config.toml
model = "image embedding model"
dataset = "retinal OCT scans (Kermany 2017)"
train_examples = 24607
targets = ["finding"]
norm = "rmsnorm"
norm_position = "pre"
activation = "gelu"
layer_scale_init = 0.1
parallel_block = false
moe = "expert_choice"
am_softmax_margin = 0.2
eps = 1e-08
warmup_steps = 2330
Rows from block 7 of a small image embedding model, named by matrix and row number. Rows with one number within an expert belong to one neuron, the router's apart. Each number is 128 + 32 x the weight over its row's rms, rounded and kept within 0 to 255. All counts start at 0. Numbers have three digits each. After the name is the row's rms in percent of the matrix's.
Before each expert's rows are labels from the 100 images, of 14976, where the router gives the expert most weight on average: "top examples" is what is common among them. Only what is clearly more common there than usual is listed. The data: retinal OCT scans (Kermany 2017). In brackets: how many of the 100.
# router: router (model.blocks.7.mlp.router.weight, 4x192, trained with AdamW), inputs 0-95
# up: expert up (model.blocks.7.mlp.up, 4x192x192), inputs 0-95
# down: expert down (model.blocks.7.mlp.down, 4x192x192, transposed), outputs 0-95

# expert 3
top examples: finding: choroidal neovascularization (65)
router.3 106:165118111100146113110091136098149203121098122176173116148117138138200165089126114133086085062107195101120124140156080153117186128119145115130085161133131149075105106132113083059128107081110122103098121054104112134103147106090114166090158110160101119106110174132123082157182128115174098120
up.0 085:187099077145116197192132150108141124179150111108111183134198097092148131123124132132094174172135135122124133160109129129150122135142138141114088167181092169168108099171094148088062096148154101177157100143112107149107067126118068151148091148163137073121135182112109125133134096126129105060
down.0 099:118175137069120100176118096155087221128134139121126120088105179109087149172129085132081052089158122145150152140119102128104151095146112171131130149146150136090133099110107125213117148077119069184130137087126086101149164077142095147139107117146165134064070129083109154124151138108103071176
up.1 088:101092106101101130171105102089121107122179087065090168135110152105140140124146142186178117155125105066133182118157095097152133130156087146121105131159100112099127088149132063090118117144138116051132122170155065197108096093109115115140130141140153133118154093114146119101148114066157142184
down.1 099:167091121127151153198181144115095124098125115170068172169134106180189111133150114124101115165101120127153150126129089112121113180113109165107109120099105141105137141100095097140151140098140117150176107118123090156126174096115102143133150122130148138165154087199199189160147131091137168096
up.2 095:133140197172099145132114165152177173138129122155060216100153098148145195199104099109099147136108145128177138075146147156133075130171151129143115090100174134101102141138094145115126190202133113140140145112148146207115174122154151155149104144106107148123227143171088172094074123095102102155
down.2 099:096114070174099142094116080094155079190116104119091086180140154142161127153082162116175146152084137117101153127099151056122121145173126139120065086117102101085100188152128189133157106141093163153084112140127151126091135103149142169125122128092117161073108144128097055108133196120130120066
up.3 100:095085075076149131101092041059163104074104117147124148138144129110118094092083063129091119163164051066166079137129110098168163122052129113150112105084136161098107098127115186140126171140071151156125134131154107133179091153147151171080141179099154109152147095099062166120104155167131114158
down.3 103:075158105149170165160127093133159079127086129168108132130140094135120181069119152167110155133122147123164152130092140125151144189124154140141124127099141122100168082131187185134119125083172155107194122187091074203171151143076095148106127157149155187162139150158126128085133112110098138136
up.4 087:141098174157092171100105139185137128120134107169112168205114104126089155122148131155124084138138167151126153124117072149136147112100119092102179186131131150098040118209148155152117093165180100177150079173164108149176119134140056190111150119121098173156156128089161119102118115119128128149
down.4 092:099180133169065140129162134058117117216114106174114131084146133109040121092161123144110124163119141124142091132192074145136146193137048048107144112109106135159149144102133109160119117100165150145137143198135110157173139124114144162117135113132064080136111113081118114077133127065151087153
up.5 091:088130105145114107164126122112178126126197083199125088151123162128170171099145152115154130155083034113099096089140109058136119105133092109154108094159096085138144095155132091139099166146136132127154137116073168100107088088134109130125159126176086152091109070167169071144101200053126156098
down.5 091:092106173174171105143130152110117141045190080142107145083136175119103162171126157054126149137146126159116092081157118174149067087121157110179106113153169189097141154097139121114156186145105112081122155168151150141056093113086106193174188135151144120167147072165099161162150079073120083094
up.6 105:142088134146162153126143151070136106131132083144151101154134206101130116119169111166125124111115152224122142151100090143087122118114108162124101094095204122164116084136153125121174127177155167128133126126167089112141120182151087140069102108092146126159140166109115123163107209133091095102
down.6 106:182118125147065134108189147157116153147188191093127146170129172130122148130152110129128063169129111163127077098175173130064008068144112110120113164130166136136121157155124143108066158124072123175133152150099070131149218068087142097152138140138119101132063145099131083190186091130105102141
up.7 087:098178102106187123176114130133167161163147139124059129109093121113126182162150120106142156144103108137138105061105104081155164133102119141096099168131115100096162132045078115095110124173092068145109155066139152142100101112160186125092104104121158104107130116112086171103138143100173177101
down.7 096:173127118116172103153114121152060131067133100132175186118105139110106142081101176097132164179144162144131148125089195145137135125116129113138122132135144175096156119120110120067151179051131123144096175130142119155139122168170141153170162135185129155112146131169122137140135062138144119153
up.8 085:119128149177142099127150116166088156126128136164156157111151156129133102083147097190096163132135133185138129160150153120139146175114112089141085095155112104117113150129086059166105134105099094172136088177151186069132115133160144127103112121046102189123120069186179137117119109165100043088
down.8 081:141119126104133137139072119155136189103117129135160115117132115134108083116160144109033150107175150137118138121125069187083119110102132077127169117097144091168105161079088086146119098118131082164141147073098139096089114144116107171152077095097142098164117102143106145092170154060149107128
up.9 096:154170127136125136118115095115128165110113116121139127165158077172117156102109081116092120125135093138163127140084127202133153189126087125080119147139075167114143184151116134112141070132126150134162113097147166089145144108104083117152117144160180107156145107103133107122149141110067103122
down.9 097:123117128138092091159108112092076112162134068173198115112118181108090151121179130182137145144118133152120161136136157173109146156103163126118178156121127073184196077138181111090150119176100100151191125129173184121103075112108180064064123087106094121099143083114087086135090063134121089126
up.10 088:134110163150059147128098155137119078160079136159146140131132165117082101104121132093133094138141160137144073177133148134067097140160117128099199123113132085134121115095166157095178134178170049116153121137118167062114131131141126137126143145123063148180156115151120138137166150131101163104
down.10 085:127152145159104111155063140092119091127122166160194133207131112119112093085136143148090131133158182168073128073082095119122157155119099145157154144132146170123111110070160094139078129117135114108156176096134132120166106141161114133132098135136115101108170129111075098195079131093151124125
up.11 102:134159129152108114168104093178175125109121119146163154129131108176131078124083164127118160171052151168119076096150141106111163131063146111181092170129112104156157154109111145215123106138123143096168084158161151101110092095113125109159114159161143091142118106122159091143073170177138170138
down.11 090:133086117103096071145088142164180139131097105103164173186105129070146145137141190136081138096105091167139191173107080128183171126174156131162161091075080082132146133095159103182114141119103158085123128091118181100127167164127049089135103124091150087158111134190075148163172164118093140159
up.12 084:132146124155131097137112138175092088172182162142172098109097135158047105133100124137075116107157155107172083113113150144101141126133166081109094111146096119137087138127206139168105158126160145095140163127132145140168203161096159084137139062081120134064149161169139147114119135134098143114
down.12 096:101116135112098179133122113095112158106145092212169161163121117139117103093160091133076127117127127068156157151131140117115118137097195100142048102152102094104152105111085119122183151068106125112107128168161149091102166115113084132145214125112103122146130168198083170090159160143094114109
up.13 102:118136151143097160141162113166149126127096105142150093097071142187117114162134169091170114139165135099117182091109187150148136122092128135131082145139106153078127099136139130098106128133160164135118121208180104159111116137172187085156111080162190140170122146155183171172144096137177087096
down.13 100:138102168189146118126083139111087092123138098143076121111127142139154178132092102133143154138120138159096167130159109135076113135091121118126141112124159084090067136146085109147177089152186134145125154144197116135107050140027110129188112159116157106117085088064116117128104243087119131130
up.14 102:073163121135198137105082138150155133115125109145079123137112140087148111159083142130072056175132180143132141107165094112133159133152125159120162129187156150154087185140097120108155103152133121143129120064136186147111182128165111103173180059185136071077153183105137159160158181153129119138
down.14 095:192145121147074117187113109117159118140164136132138175144079118129127134106183131084191081151195108112160122150120099093160146092130114134142147153121101109097136180136105151135064132144164150126059107175129082111109141144147139161097136137098111107125136106111104076181130126123129132142
up.15 086:143109154133076099174095099184130128101128120164140084138166089137121114124160134160130140151132111130120128152070120083103101125118155118081135119131161151097075128088032131087189157096112110156112137095140131147153135108092079168163103112162144153133138110098117132115121129079108143115
down.15 084:103126125146179150107116094174142232178108138090167107144123180159188099121124108117159107124101118136174160183140131104150174123142065143165149127091153156132119161166174101184094140190102127153138101113126189108144179148121154149063145114156122123080099142095166175139126153096114130135
up.16 105:164176137123111197168140135140107107119136116094150122202124194124089106095134166152138168150180117089108130111154072137136129030139079159098180151141146115158125109128105152115126155142100131055178128098119110182103105063130126126097150163142092119159163107086127153118169128099129130126
down.16 110:076161138157114105142179173146113148145125137125108162131081165069112080159068114100149099166126141091150129152090206172112160118205086074188130116115179158149094106172119077137132121110117174169143192134097115124151060144149113089184109126137159104117082136126121172161152106162118162164
up.17 089:170138059114106175126155160105103142195170095099097109138154149159111145145159091053111138135150091059098080104129108134111131114167116076188158102092144108152120135193124100133112070101110124112162082115181163080146112136149122232184085200086120176140120099094085166118165151141112119176
down.17 090:112136089122126168160143115193160125125098152160117066077136137120197054095120129083085109080115102184169184107099204096090078135146126120080144157060090134105116167138120057159106095098101116091146198084140160141122093113136181102173150163118111152128141111127110105109140112153133102181
up.18 108:062163187177095139178161166104088101175170131100128129158138087178117166152055136162082190110111167166159107138125094117153052105121136136176115116115093130060179117087139156086129099124161119072157114156101128110122134110142096084123137139071088092106109123129103139159133124093163157160
down.18 101:109124165134100124067125141147129185135146115163139117161077134128107155150125154149130170054193111099167192113134110106107080155040130138196102110097129157224164169094114140108150100155161100141096134133112134109082081161030151038116121117119189140178095091159102080183105104119141204147
up.19 081:142075092091174166112133144145167071184127160122129114114180130107079133162146115100104166083151122119125145189097198141121131150138106168126121165102113158121078121102200181178162127171091161160115129130160145120121121145152100095152159087113100154121086132107126106113153092105113125104
down.19 091:138134130158083197138127097163184137087109141118124146140165083110168146159152083128149124099146120067081157146125105133134161071095169159057122154138114108087145154144164109189142129080136102227129153110133099072134142135130140093147110149046160082062131117165144054170055097097165071176
up.20 100:148086128141163127173147120119099139141092124140141055124130170076138034150063093158115107143139164064148092142066140103112125080110106113139115088101116077135071145127127135175141073134165152119146123161147093119155119083165149165168098098037108216084134137168115168123098168139149090096
down.20 097:089118138129092172122061149121121192158173136147162176103143151141205143108110159136101141119144015141164145114181114088164134102165093128179133135134187144100133109094160106125128140071093125123127137106108119167114134109080107105134121104107161170159082160183024143079131174100159108088
up.21 085:106103143155170070123101147121127197109116136094075224121104135154126105113130084068154163154168144100160114146132161116099132089132111119152091173103163126121166141118153151090122139097112148097103171228139133145123093107069186071087107097102122081160128187132105124162106122110119174175
down.21 075:142133089127127085149108128148095153146124176155120081105108146154132114143133144136132113142152191171142171165132150067119115108126084188127119139120144143132119074131068096111103039146109151104130117171093074159148153059112109225163110153160144113117156101143126177098172099174132144091

# expert 0
top examples: finding: normal (81)
router.0 102:095140146097149148163134171110131153116182180111117135153114104124131078140116089106158167138185122145155102101147167126127112093108051158128142142114138164080087129120145143132174094145056118162089101188066112156097138123111090131172138091113141107161130140158167130093072165134064149160
up.0 107:150185107091132111087156124130092134130181135129111113095122089110097137193145098181138182146135208156129175155147192161137153142051131166115080165131117113141107167123142112135144152141128067130123140139186134101134146131131113133120091095114140202112126122166087162110166096064165156115
down.0 104:182131106123136113077103125135145105165097114066120100085092158149193125140159094129123104172143091128146198128189140097095105155084125166140148125134126136060164167116116094169100138128149101140213107124096163122142114143114093168103111114079112156064148127132129188130070138119188217113
up.1 092:159084136073110119086158121152123154116121156127114181132132093129106101111119150049118133157142133127097073143107138077147093144121097118149150107130110082125117207081117043152156089124105127177163151157125113135095081090193128147201149137121118049125111209152111098081155124133166097202
down.1 100:150130139148169153162143128120113105128135151087083110081099059088143101094111058132085126131121123138097166146144092122096160104115105120186170113121140138120068117099137139081172153122140092135077118113151087166144014147101080062131100161132161150151140133178095104120099129093161165209
up.2 099:145129129066075111126102165113125138075182064203130185141061166182144133071162080136148124177167162151132171133129165135132138182115126115131061109179141161146148143141119064153198162145181143154116119135151123144159122101102093168125144098114109120120140173117106146095104136150130208072
down.2 109:161153129135144085102104117116109127151104194151093136156192131101163217137108111119115106160133144121166114100097112104164067139065133132149107134146145147131136108166106197127103103099152155164229113148112112157134144125186145110178131095112157139108178095134160140100081149100141153047
up.3 091:180115128087152135141161086178172134119173200148173142138167120085084118105094157163061135105141124133118121179124129189111101152105095146109101144149180044087076090122078094137108122111110140097112123141150097172118152099140116196108159088204104072140145135154145106063129126156119157131
down.3 086:140155162148135117151078128110165166115179075159108233136062088083085146168092141108173129149093131145164114093142100154111145138163117142084164091128099163118140147133150119178190116084159148112140125149139100119133093103109123143138106087156131119122092157151125060142140135113101138114
up.4 089:154135175192116158078232125142177115143135196150188160116171146129093035108137144204117182173117139109138109152088124112155167137160086126133129203111171103099185137154130133133077114130161114103126177169159110106201154154140140135122153152139107123132100082143133153131103102155129147132
down.4 089:167152109228131161092103135138190142122077127109099121111107115135119139118064109137136107116129095114105104132092146139164149170147132091101136123167140149143070111076143104117090169115058134082159093138151156151159129101114095098104115170130148138100117118099083160143132122089142123149
up.5 122:115148118118094191150193128139119047110095087107091124156092161124147090114166168081104106142131154162131166081120112117142162107139170138099136142159131167111155133149108104121151137054102114087099096147134126076127148164132148064169132122123143074114125138117096111098115173107115135111
down.5 118:180122143135159150149047125124167079087146159081167161160154132111125153156083137135117151140210118162104117138123135106136091131131126135107124138178095084106142132180129118138075082127120135098189082119124194093134141107175152095158197208122120124117104155128126151098097167152102131202
up.6 079:098098157133142133145175055145164131117154178021127157065119079093129103121147174171136123109091139043128090134121105126105143110092098133069086117164121156134080108110107101154134148192156192108132160105103122159079120121102128133086182104128142163124112083151166112131119139136126062132
down.6 077:146139139139146116136124172101133110141147088101110141138139158172056114139123132114149170144092145101165074106170089170071131119148136137088174117146136161225152100119097105141155156085141135099141103190189107182143157084120180139119133155060128199129179148160046102125136117145154047127
up.7 081:076173123101069159150122144139102174060120125120145087131144138071106130183145117135166124143155116126092160128149143117173143096124170171137123137118110074172109112141114108139054201143112102153170090112111121120173102166148102169096089148132154130092150095147118114105110101123092134121
down.7 080:121133152162145148094005108133113141094118137139200132106205187152090093153102125137127182144089076162156151195172111117120113120122141101112149133108135125118163099124165185124172078080080129078211115080084114174142137127109110168150148139164133126144129135137130136100094109134180115103
up.8 091:163111114080104122069134121128141082155165113126129178165142163071176128124139122135134091152071183149144169156117078143177139169099100104106167106099123134153099122171085116148121142095112141086129132151107075151187133138105124134092086104077111173122112096050196166145099123108086167097
down.8 102:103098141121121119152139166042110184142123120070154117148119207137135126093116125138150142155144095190137053119130076174159134165114139088154129129140168128112144115156093089146138071122125116169014166122073095164127104121135068150124121169101158107195175113105105181112129134135134112113
up.9 093:124111129133177147097100169119155130136154207126104103170098108115104170152107131112145164144120158129126135069139138086121096117090173128084064105079120123142178147131131122145135092108137133177089128134145192156058055117189177105146081143101123100099151150131118045119095115145168075149
down.9 104:074117135160100145071134120135117069121156145121081145162100082122171105099129145089079164128225161080082107079092164112078135161092096146088089159130173149107117132110153214135121135154090161102130148193132093201088160157130081077082154101134164117118156113176093081160096094122123145095
up.10 116:137130167135137139130128134156106157125096116136115108100143122142168135107182118109119108131073236111133162143148107063087128139121147171106058120073115072116157117165118133168124112174037147106095136144113117196107156125081073169142104101174116130172135185141142130202151113145159167140
down.10 108:053103050153150160089171123157161142097154112136135162154047099114158102098138113139172087164141125129156126167128105029127121033143088129137113140155134122132089090098132111149142120137068077137173143124140144167112160146132179168087105109148110121100087131107139116159152086111161157112
up.11 105:117106155189133164130098131095157151171119164118097123115160126062139111158139154098146077105098121066135117127106104124152164113081150140173102100140101081148101146123119130105172131144098086168154066050175121207143120103066130124116142161107107108129188158114070135160128163079122209087
down.11 107:107108117111123109093068089155103154147098131099126034082129158144117130168131173110078081095160142127154113148169118104146052108134108139134114101109163123117154120103157082071109159137158112095119180084136121136079113130113139139131136054175148144148089091080140143111143125102134106113
up.12 080:144072145191139128151110108124135092130096118116164150102071123132125144112136148130165124164120111151086139155108088106094226136130181133160178068142162118191103158129123142104082147115180079206113143137119118097137144130187121112142165115169154101122072160135095101112107072111158136105
down.12 081:168089184141104117117121116141119057061096094204133154093099127135133158141136144151118119105136116144128116094149118146140100083090166125105153167133117104149152123116170131142154115105131172197168135119161129139166118182098109073094167115165147165116168144144072139138128072140129170176
up.13 093:113152124141145073071127109076132137119172079066116154170093156112201134083147134127146122091077086095125147086131149101156113091142163100153079140170183116103102084090084167157150119092124109066201113174120112130164133083107114111133129140115121155121113126106114122170119142106116056153
down.13 096:075142187088114103147107079147048107117130176072103099116143129176164147165149110132127130174126147137102118110162197072166077162196104134188179112086126086092115137139132104133164159110164136050140114152109139127166062111173110124171143108102163151112168167138148193077162119170094143139
up.14 104:040134168131153143154132139102124175087232080142145181145090126105194159120138075112137084171117149125112149163090132144103157185105140099087079105130122136087074120093168120158141113107145123147124137131162118092093071127141148132137070112123154106108060154155143133134123146128082118121
down.14 108:087113101117126105153170099117079110144141116149152135156185126170086129149169130135103049199145150158129165163045122148090101131126089112092127083124136129136104159149149136142216119058098121150183159147110156203155131115182173093088138128110163147126145141133188164117091160178128132191
up.15 108:086141137141062200143125177072080147154107116134168160136110140105127118143111151145133125115169119094110089133104055185120125101070106078183163121142179063100105158157166150108181152124113113118144080189186101151159145127117168180120157192150176094174142124107153082131092159126156110170
down.15 107:138095199131133166084127124136115114097091147123129155080064066103151112102069120103099127167106114189121115146122095106121110112111170137142133121126141104115095102117111122166122131117128118182107114128144171093135156126151153082159128129101084184144089114129179110084142118089078098169
up.16 082:069167153131149099175132094114154152136098177194093186097124122099117085148033105150113156117102121126117090120126135155125130132140142170126089103122144118096142177091082158037119136137133099084103173141128119115116088158116125128124097095059067175172137062171149122135129114146105106156
down.16 096:108093147161083086170148135111129139139137120130097119146114145130148111120141134083161111101108108125089154150120130090162150074169125128094054067128152127111161114164123151091073134134209188065177117143136176106100148161047128155127105129067118166041172137168097133166145112140169141139
up.17 083:121159080195145160135072138140160135057126111143175128136111180143127087123124136115141149142084168140134169139153160097166145101170177147147201189137130109107147109082095119147144119133107085195132137157131084161091176127131112125166102158128126098126146071158120082148079144099153115139
down.17 089:140118130181081042094104127135158110111127160157132156140120078121163102042173115157087133204103148196136120099127189156143107102056155123148123127152198124121123142145130128063141091156133156139091121151136150121111101100146131169107167079131092095131180167162145153134123145120140114171
up.18 081:076127162176154136121127122115113061121117128106145104130129153103195200114162113156075169136105071127133106087052122122138146119115122053116138107103055162098127103169174146142088099120130103165236085169078118118117173131131110098147153094152136192120137113128135091115124169061130099152
down.18 089:147116102069144129138199131131107121099116178145115146196133145090090117128170135092114118048080109140173156093100114162076110076116139118132134151080153161112163148116121090138187055136171113155070105120128130114137121089184078184115108102132108126124078105091090133101155096139113142113
up.19 109:072173182125164126166116150126139099099126097111098183110134130134126074091145093091088116105125111151141099083111072135100107159111094103117158147136066191083074132160120157153147125134151115127063112123091151136145079118100140094073126111128168149168038161143112166146150097119123196148
down.19 119:167108090144168132174174192150117117120155149114118181210155076184105099125149104093118130083174132130150082132110112137105136040102088153067165150115109148166078095084151088069174125096122093139168158154135146133150164178159075122123107062084186090166095129178158064143200102076114126195
up.20 094:172144181057141107139144169112152114141144086109120183216156153147141154115118117108104147162105141168164121128140097174158129100174101168160048078113138138137093140110110088096125170115141130094173126142154141124143151180135199134061093133146124141099135120159108159148185093116111144170
down.20 094:116115149097146127118162137133057179116105085108118110108097137106095142165121068146147116115207129132137152119181123197131155105094133142119188106143123079162114115167099162138158190120126144174105138073120162116106143164122164124092092071123156134101174138120133097126193150167161133095
up.21 114:139153103093081115128140096149134094161085080207137161121143158146083180077138179127127097073181151139101104138157125109145074107117113138102125099105131064130138177150124148124189169102102108155168186125123113151137169116117137155144129081139204114145111138134102136138119079077070140109
down.21 109:120078136166089099168121099182106129071090125105186123136188149132117106144107124097091187128122148127148181099123076120102104117134092169136134125124103081111133132099080126170131124166095169135145049064128163076153104125089104087151121159182151140150077093128201138150086137156126114079

# expert 1
top examples: finding: diabetic macular edema (60)
router.1 093:108169120159101138109154117168117077100165127128128163134132126135103154104228096124139147174075066130086192157078158099148138089144148098171142108189160166139137132142079135176135156119154114092184146132128065118081093105116180067106153155165140121141146123142081122120114103112115154103
up.0 123:148092170111162126170133081150169121100161155153136123123117144063114093182125122144066127149161091088152142222162129122153111124172188119235152123135094117154136084114168115138129149131104173150110119114191157110175135147166080158142072140087130120129110130148066173150202118195101122116
down.0 112:135135146166232110160140129102144128178122097147120152144196147130116130086081122142123176154108091156107134088162101032131173131154154135134156138143167171077114138106152165128079122102073129163104104059117089157136139144188142190143117129133097107140164096134106148144171149168183161146
up.1 090:159160180102128157084108114093166002115155157132111139121187110085136134042133149146111145166114157091106118106130160154147120139075135153111106128147130228130126114103133144155103132159120108101142155134165192147147152132090152130138143146110128135136138083177126103147064097070109117176
down.1 094:136121154096117157137103088121142113118128109116131132032136109147106134081137134120177125136180117132156169094123160154132150158149140185162128173161156140205061148167115135162095130110141136117165126139117182108133154098160061077132144110142153159065085081143100144154174106115105155108
up.2 085:151174203071150063099184124097090126079125120102142191122075128098107134121121120150143126147123139153130141123111128089202146142094124174052158134135086049108156141127126158115088098174140108103112147101173159089118158125106103102095111126108068111127176158171111120131148100166116146161
down.2 081:168111159080176128061151094133182119075176139154106100074130081118134164157136132177066127116125109092101183157114149211122145143101105188160125144145166127165088125081121109085176100103157153163160150071133113049135115157115141110086135112133122133087076159089072093136146162063083113189
up.3 105:150136110109228170111127106145161137139172136186147160102133135167145099144117078200071140165107148142124092112074163102117080143146110191138129139086071124083083156147085153127092089118103109163164144109099102178148135111148058138138125059143098117130142124113130110100106161163133068112
down.3 098:117153107165164152071107145080118080120132152131132032119159062107114127117130127132103135167176069136141173152097147124106074109150160145135135115124126108109154088068177123121104078115146132120135130101182138155096179192220186169159144094124115152146140147127164119177119185114088158207
up.4 113:197187153137075140088115119101147102126162123108135146141117126147090182120108179091142139142170162084143117186115145113224117108042169119146087174094101136124130090138199138102162165149082156111068120138115116143063128131085120094112140165121164134155160112094132083149152156153149151183
down.4 105:115090172086132112095190088084150136103079128102149133135110177113129116095143148145126074100136113136115119086161118148136128142167136149139199151108113173144098179158112159138154159136069087092119177131171120163128105099120095163125092160133081167084146138132085146111147116203107136162
up.5 120:122079135135112102167140143127128166142196166110144085180198161137097118110165124182122112173116138140150104138141076138122137151160109203084149152117079160153132121163166121134121119143117172151089132172133111229137086116053153110083105109115125138132179114128197102147114140095112099126
down.5 113:090130088079167109143216110165103169144202166169148190125135180149133112181142085112065159135163170113111119132170122110089170169080139135140116059126149105118162093132173138127116061099120119097169106143120100119118125172172117106166096114108124102087118078108123139155148107108158150089
up.6 100:094111150133105137098169139132138131182101152156092179017139142141121170103124121126173129161137090152101133132125127143124121140138132135039105072139176066066128106107172103132184124144135121113186127106190094117111091119149083094090140187136144122113138172096153100109112054098133113171
down.6 106:094070128112103126151062132094114154083120086130092093119138160114175115103127189141148163106127156119136110062116159081123167114148131137077113086118102147113201127148172144082204132145179082127134141182100131126120124128118110097147084127117123146103137109096109130183119112129091126151
up.7 118:076127143108112138182111087110069173210071145163128114121150175094201167112129164072147121082130173153138121089112183132166141078125088135164124093140101126131095098101119170183117093116149059173059136126125115136132098140120135165173164151155128103178115138125105114170137123155140124108
down.7 109:177165116132144125146162115098089160139090125082146160145118164126124096185110126164145089135125150118158178126155098178115125110098081180124181140128114151130082115153121126136162076114138132134112105040158187121165158112109123095127185185107091105065147133135165104160154139139139161145
up.8 110:115149097136149144057147184165113093124169153138178064116166097142082106090130141092110169129121139188116070135118141145156145150100103108128143137078129157151082145137126118184121202113147143084144170130185095064080129151144148160110187101162116096197130180169119161084143073143126169136
down.8 096:094133128179113154102121117149103128097116087190154158089109136096158107115126157119108102118062122113153093099129179185098082122200150157103071151147120115149041146224107128123081176109117102114083128095115117099126110179136120125093138043123133082092155207193042126141128166137161131193
up.9 095:151177193134085153157103089169065134119119126147135097148147176187145106134124178136153144101093080118110112134135103160133103100065059142081122138129084116092121201119196115086105122189121110160067134121063124149150106065151111066162095160212116086164180121122111123106122121148103114136
down.9 091:187182165187106117130143121150127139156094152070110113162165157098189168140100146098121145148081134087119126161086034105140206147103124086112048131090131114113108124115067140148120127133112139161139131115095107094086196070165113108072114056090111127086084164124106106175156108056122139158
up.10 096:100087116137150129151097145125175079162060069147045138142114167121084076160147128131107091138107130101172135155094108103166132144162085092136087155131115136174126162095171122131104120062123098155086119082155084098117149166139133174095102086144086119117132098053107163115128117074087131183
down.10 090:149146166144129115119144083133161110157150129129120147195091115170115153126122126119143140117115111142155092139080139095127154068134081118143106098135159134086151094120156137173096030055176085180147102073184139085139130163151158162121104075149139165116073153141121119069174046134093102132
up.11 093:121215114153113155071148085156154125150096094113127114155092150121069123128078079145110068128192056084106145169184104140130117170186121105061123136145100169136074116079158086143110075086103166138144130123151151128099133137128037182225113071119177119138153153072169154132124121154090083141
down.11 099:096136126144181098113117146114161152144147149149164114129120045060063129108155131146114138167149115106133140099144187135115128092132124139048102122142148174150142169106086158138110125159116143195094127178128158092129147032155066112088133125116090216171145084145149142150099098177109151177
up.12 100:157104135144105172126101186095150105139135141110158108117116126135088160088124119115117168174140143133169063198105183081187112113102154122094114133046164127062142121161147139081150192102119153047157086112188123116132103106102097079105132166153152161159161103136105127166099103097153130054
down.12 097:139138161097167130096064114166157130085106124108141162132084136108129191052100191134163133109152139064136074099128149101134053152077076071129186082107119146162150148149107140136176160118145116105135149222150160136142145154191129130153129042142118100121159142125058102104101166063103149138
up.13 103:121066126153133098152130149066129101078156066134167150172080113121143099177121153116115145133097110163159116121170126170140080162126166120160094139181179102131107135087106092116132129136134108130094151052150114103105115127062139092153116112104164128134108109092152121155108111165135063118
down.13 104:059142195109101152108113176120130145097086115087143145184043090162164094130136140101085136133101140093141099156137135122114116114092092036178165102073119162100112110123123150143137085162096109106192105106144152138112115137095185161147116105080058177173124137101149148106186062123133113104
up.14 105:076111098111113164125147143128089162133096099160172114135144098103106111100119200097078194132062164152138078154102112150158133161113126151142128177143103129156182143115136155120133126134129103072104117135122110166102163158135108107170148114092163135108074103162116079109124168101166049131
down.14 096:142140063090100115073131080094180120145113163131145091091124130168168097072138147141155097123122149187170105138130079143119123166182161117160108137149151144133090190110143127167100103149138139123125112084120070086175127158116124098077108142120090087079117155106082170134178056126154128093
up.15 092:106103123117214130104164164181103099112146154099113117080094164115150074124142113133145118105118092189138100136066107164116096158174142142099162168143068117140101081178116141138112141153111094115147121155106122187145147123168148121137148150180141112165114118177126113133105117112106195076
down.15 103:137145105103133145094198128112174057150110149142128109132140137139125101125172138124184067136202122177113175142123131114103173206092180189153130087099113138101099097103120150161075144122086124148095164142090089117074083123142074101114130085174130121144126104172119164160111147113097111045
up.16 096:081071125126124083120197138155133103142076178202171158172091093193133093136133132129112078106118108151155124111102119124165142093125113201088083152108068140124154123170108137053178139131144134138087166147112146125178133118151181046114144139115118110166107125132144158120131105143167167089
down.16 103:098123143078183154187114129132105115069082104117176105162120088128132085126079142119076109165108119117140099132132126127087128151104140175152161100089153155076185150095136133096152142135143113143105090161070111109045147123073099119098142101179198087141160144102053155122146132102166091100
up.17 096:130075127116135111091110113086137109135164149136100086139151116112139132107173113109149103102120118113124149129131135103118071132148109163106133113159100132079118113089145161090094124126096116117110106119107183097096110162145116143099109184072137165126147144093141118174169130087108119144
down.17 101:116178127105052130119095111140172119106141204093229156146131135111158123155121101139213099147099141095093121144109119118097133131128129128103144138084104072163143095153100147108162171090117091123169200155112144058108132144141147056085127169131118125119123066058091118163148125125152090110
up.18 110:160131176168164143191093145138129137150173158140099101199155098089105129145127104110124174103098051127113145126134158154147159096137092145079172092133132141066127151084160107134185120137154054139206177148099135100083129112162167182121132040098145130134110120098178100134116117137047145046
down.18 108:124131148133140142097150169136150155163128105122176191069057164136155149120099118164170138088063138186101123124155212158179200155161136099074113126105174073179149124126097081122074129144170156146139088128078156169120095175139127181112166140134084143124141132146111127099154091183128160074
up.19 108:105158136136157117151091138114117133171147139104142115098146098111120125173162101096181169163155118100152175044178111127154106125073185095155147125083128168123100124090127132074111108137123183126103174170158121127165067145089095120107102110083137130118142201121147148105136147164122095151
down.19 101:110128171107099111135094160105191135152158118128162144163095153069106224078136129089106059109133101081147149131145150118150084151131092105124023096127136140081101138147099120079159093100063128159112169166110107181162126145106171193158159109132123063140164176140152140120104101085151167134
up.20 095:121158148075109161151105123073133134127135110113170227120149091119134073158145114243167112153190099151145155150111131151116147147188100127157162156149110109104204135119104149108096105103131088087086169145099166086136153116139123142143121093189144110118119116179180124088127119103126154100
down.20 099:174121164118160097097126151153103110078099138140106107072098211138128139175094081189206102123087164182152148095116133123071136165123102166189143160140120125095106124122166109113123128101154106124116082097136139143118134078120131133120088178143112197157151186123145164084140191128139120158
up.21 094:164087146079055061142083163130133160118139171150086059104123174125150148153136086116064123151144147105111149152153116129121142118143104079138134110151140206164096173062164157155148126093163108124108119125132105169142115174201166112149117175121123162209149113088083106145107132142127094120
down.21 088:178150106109117139152165091153073175114120093093150181121176141085168147148080097093133126153113085095160066113136177106177095115130146149134153170140118186173088087119120154095116113128109101112126112112143173168109101095139123142113172150133172138093064095065173175117195134111117111070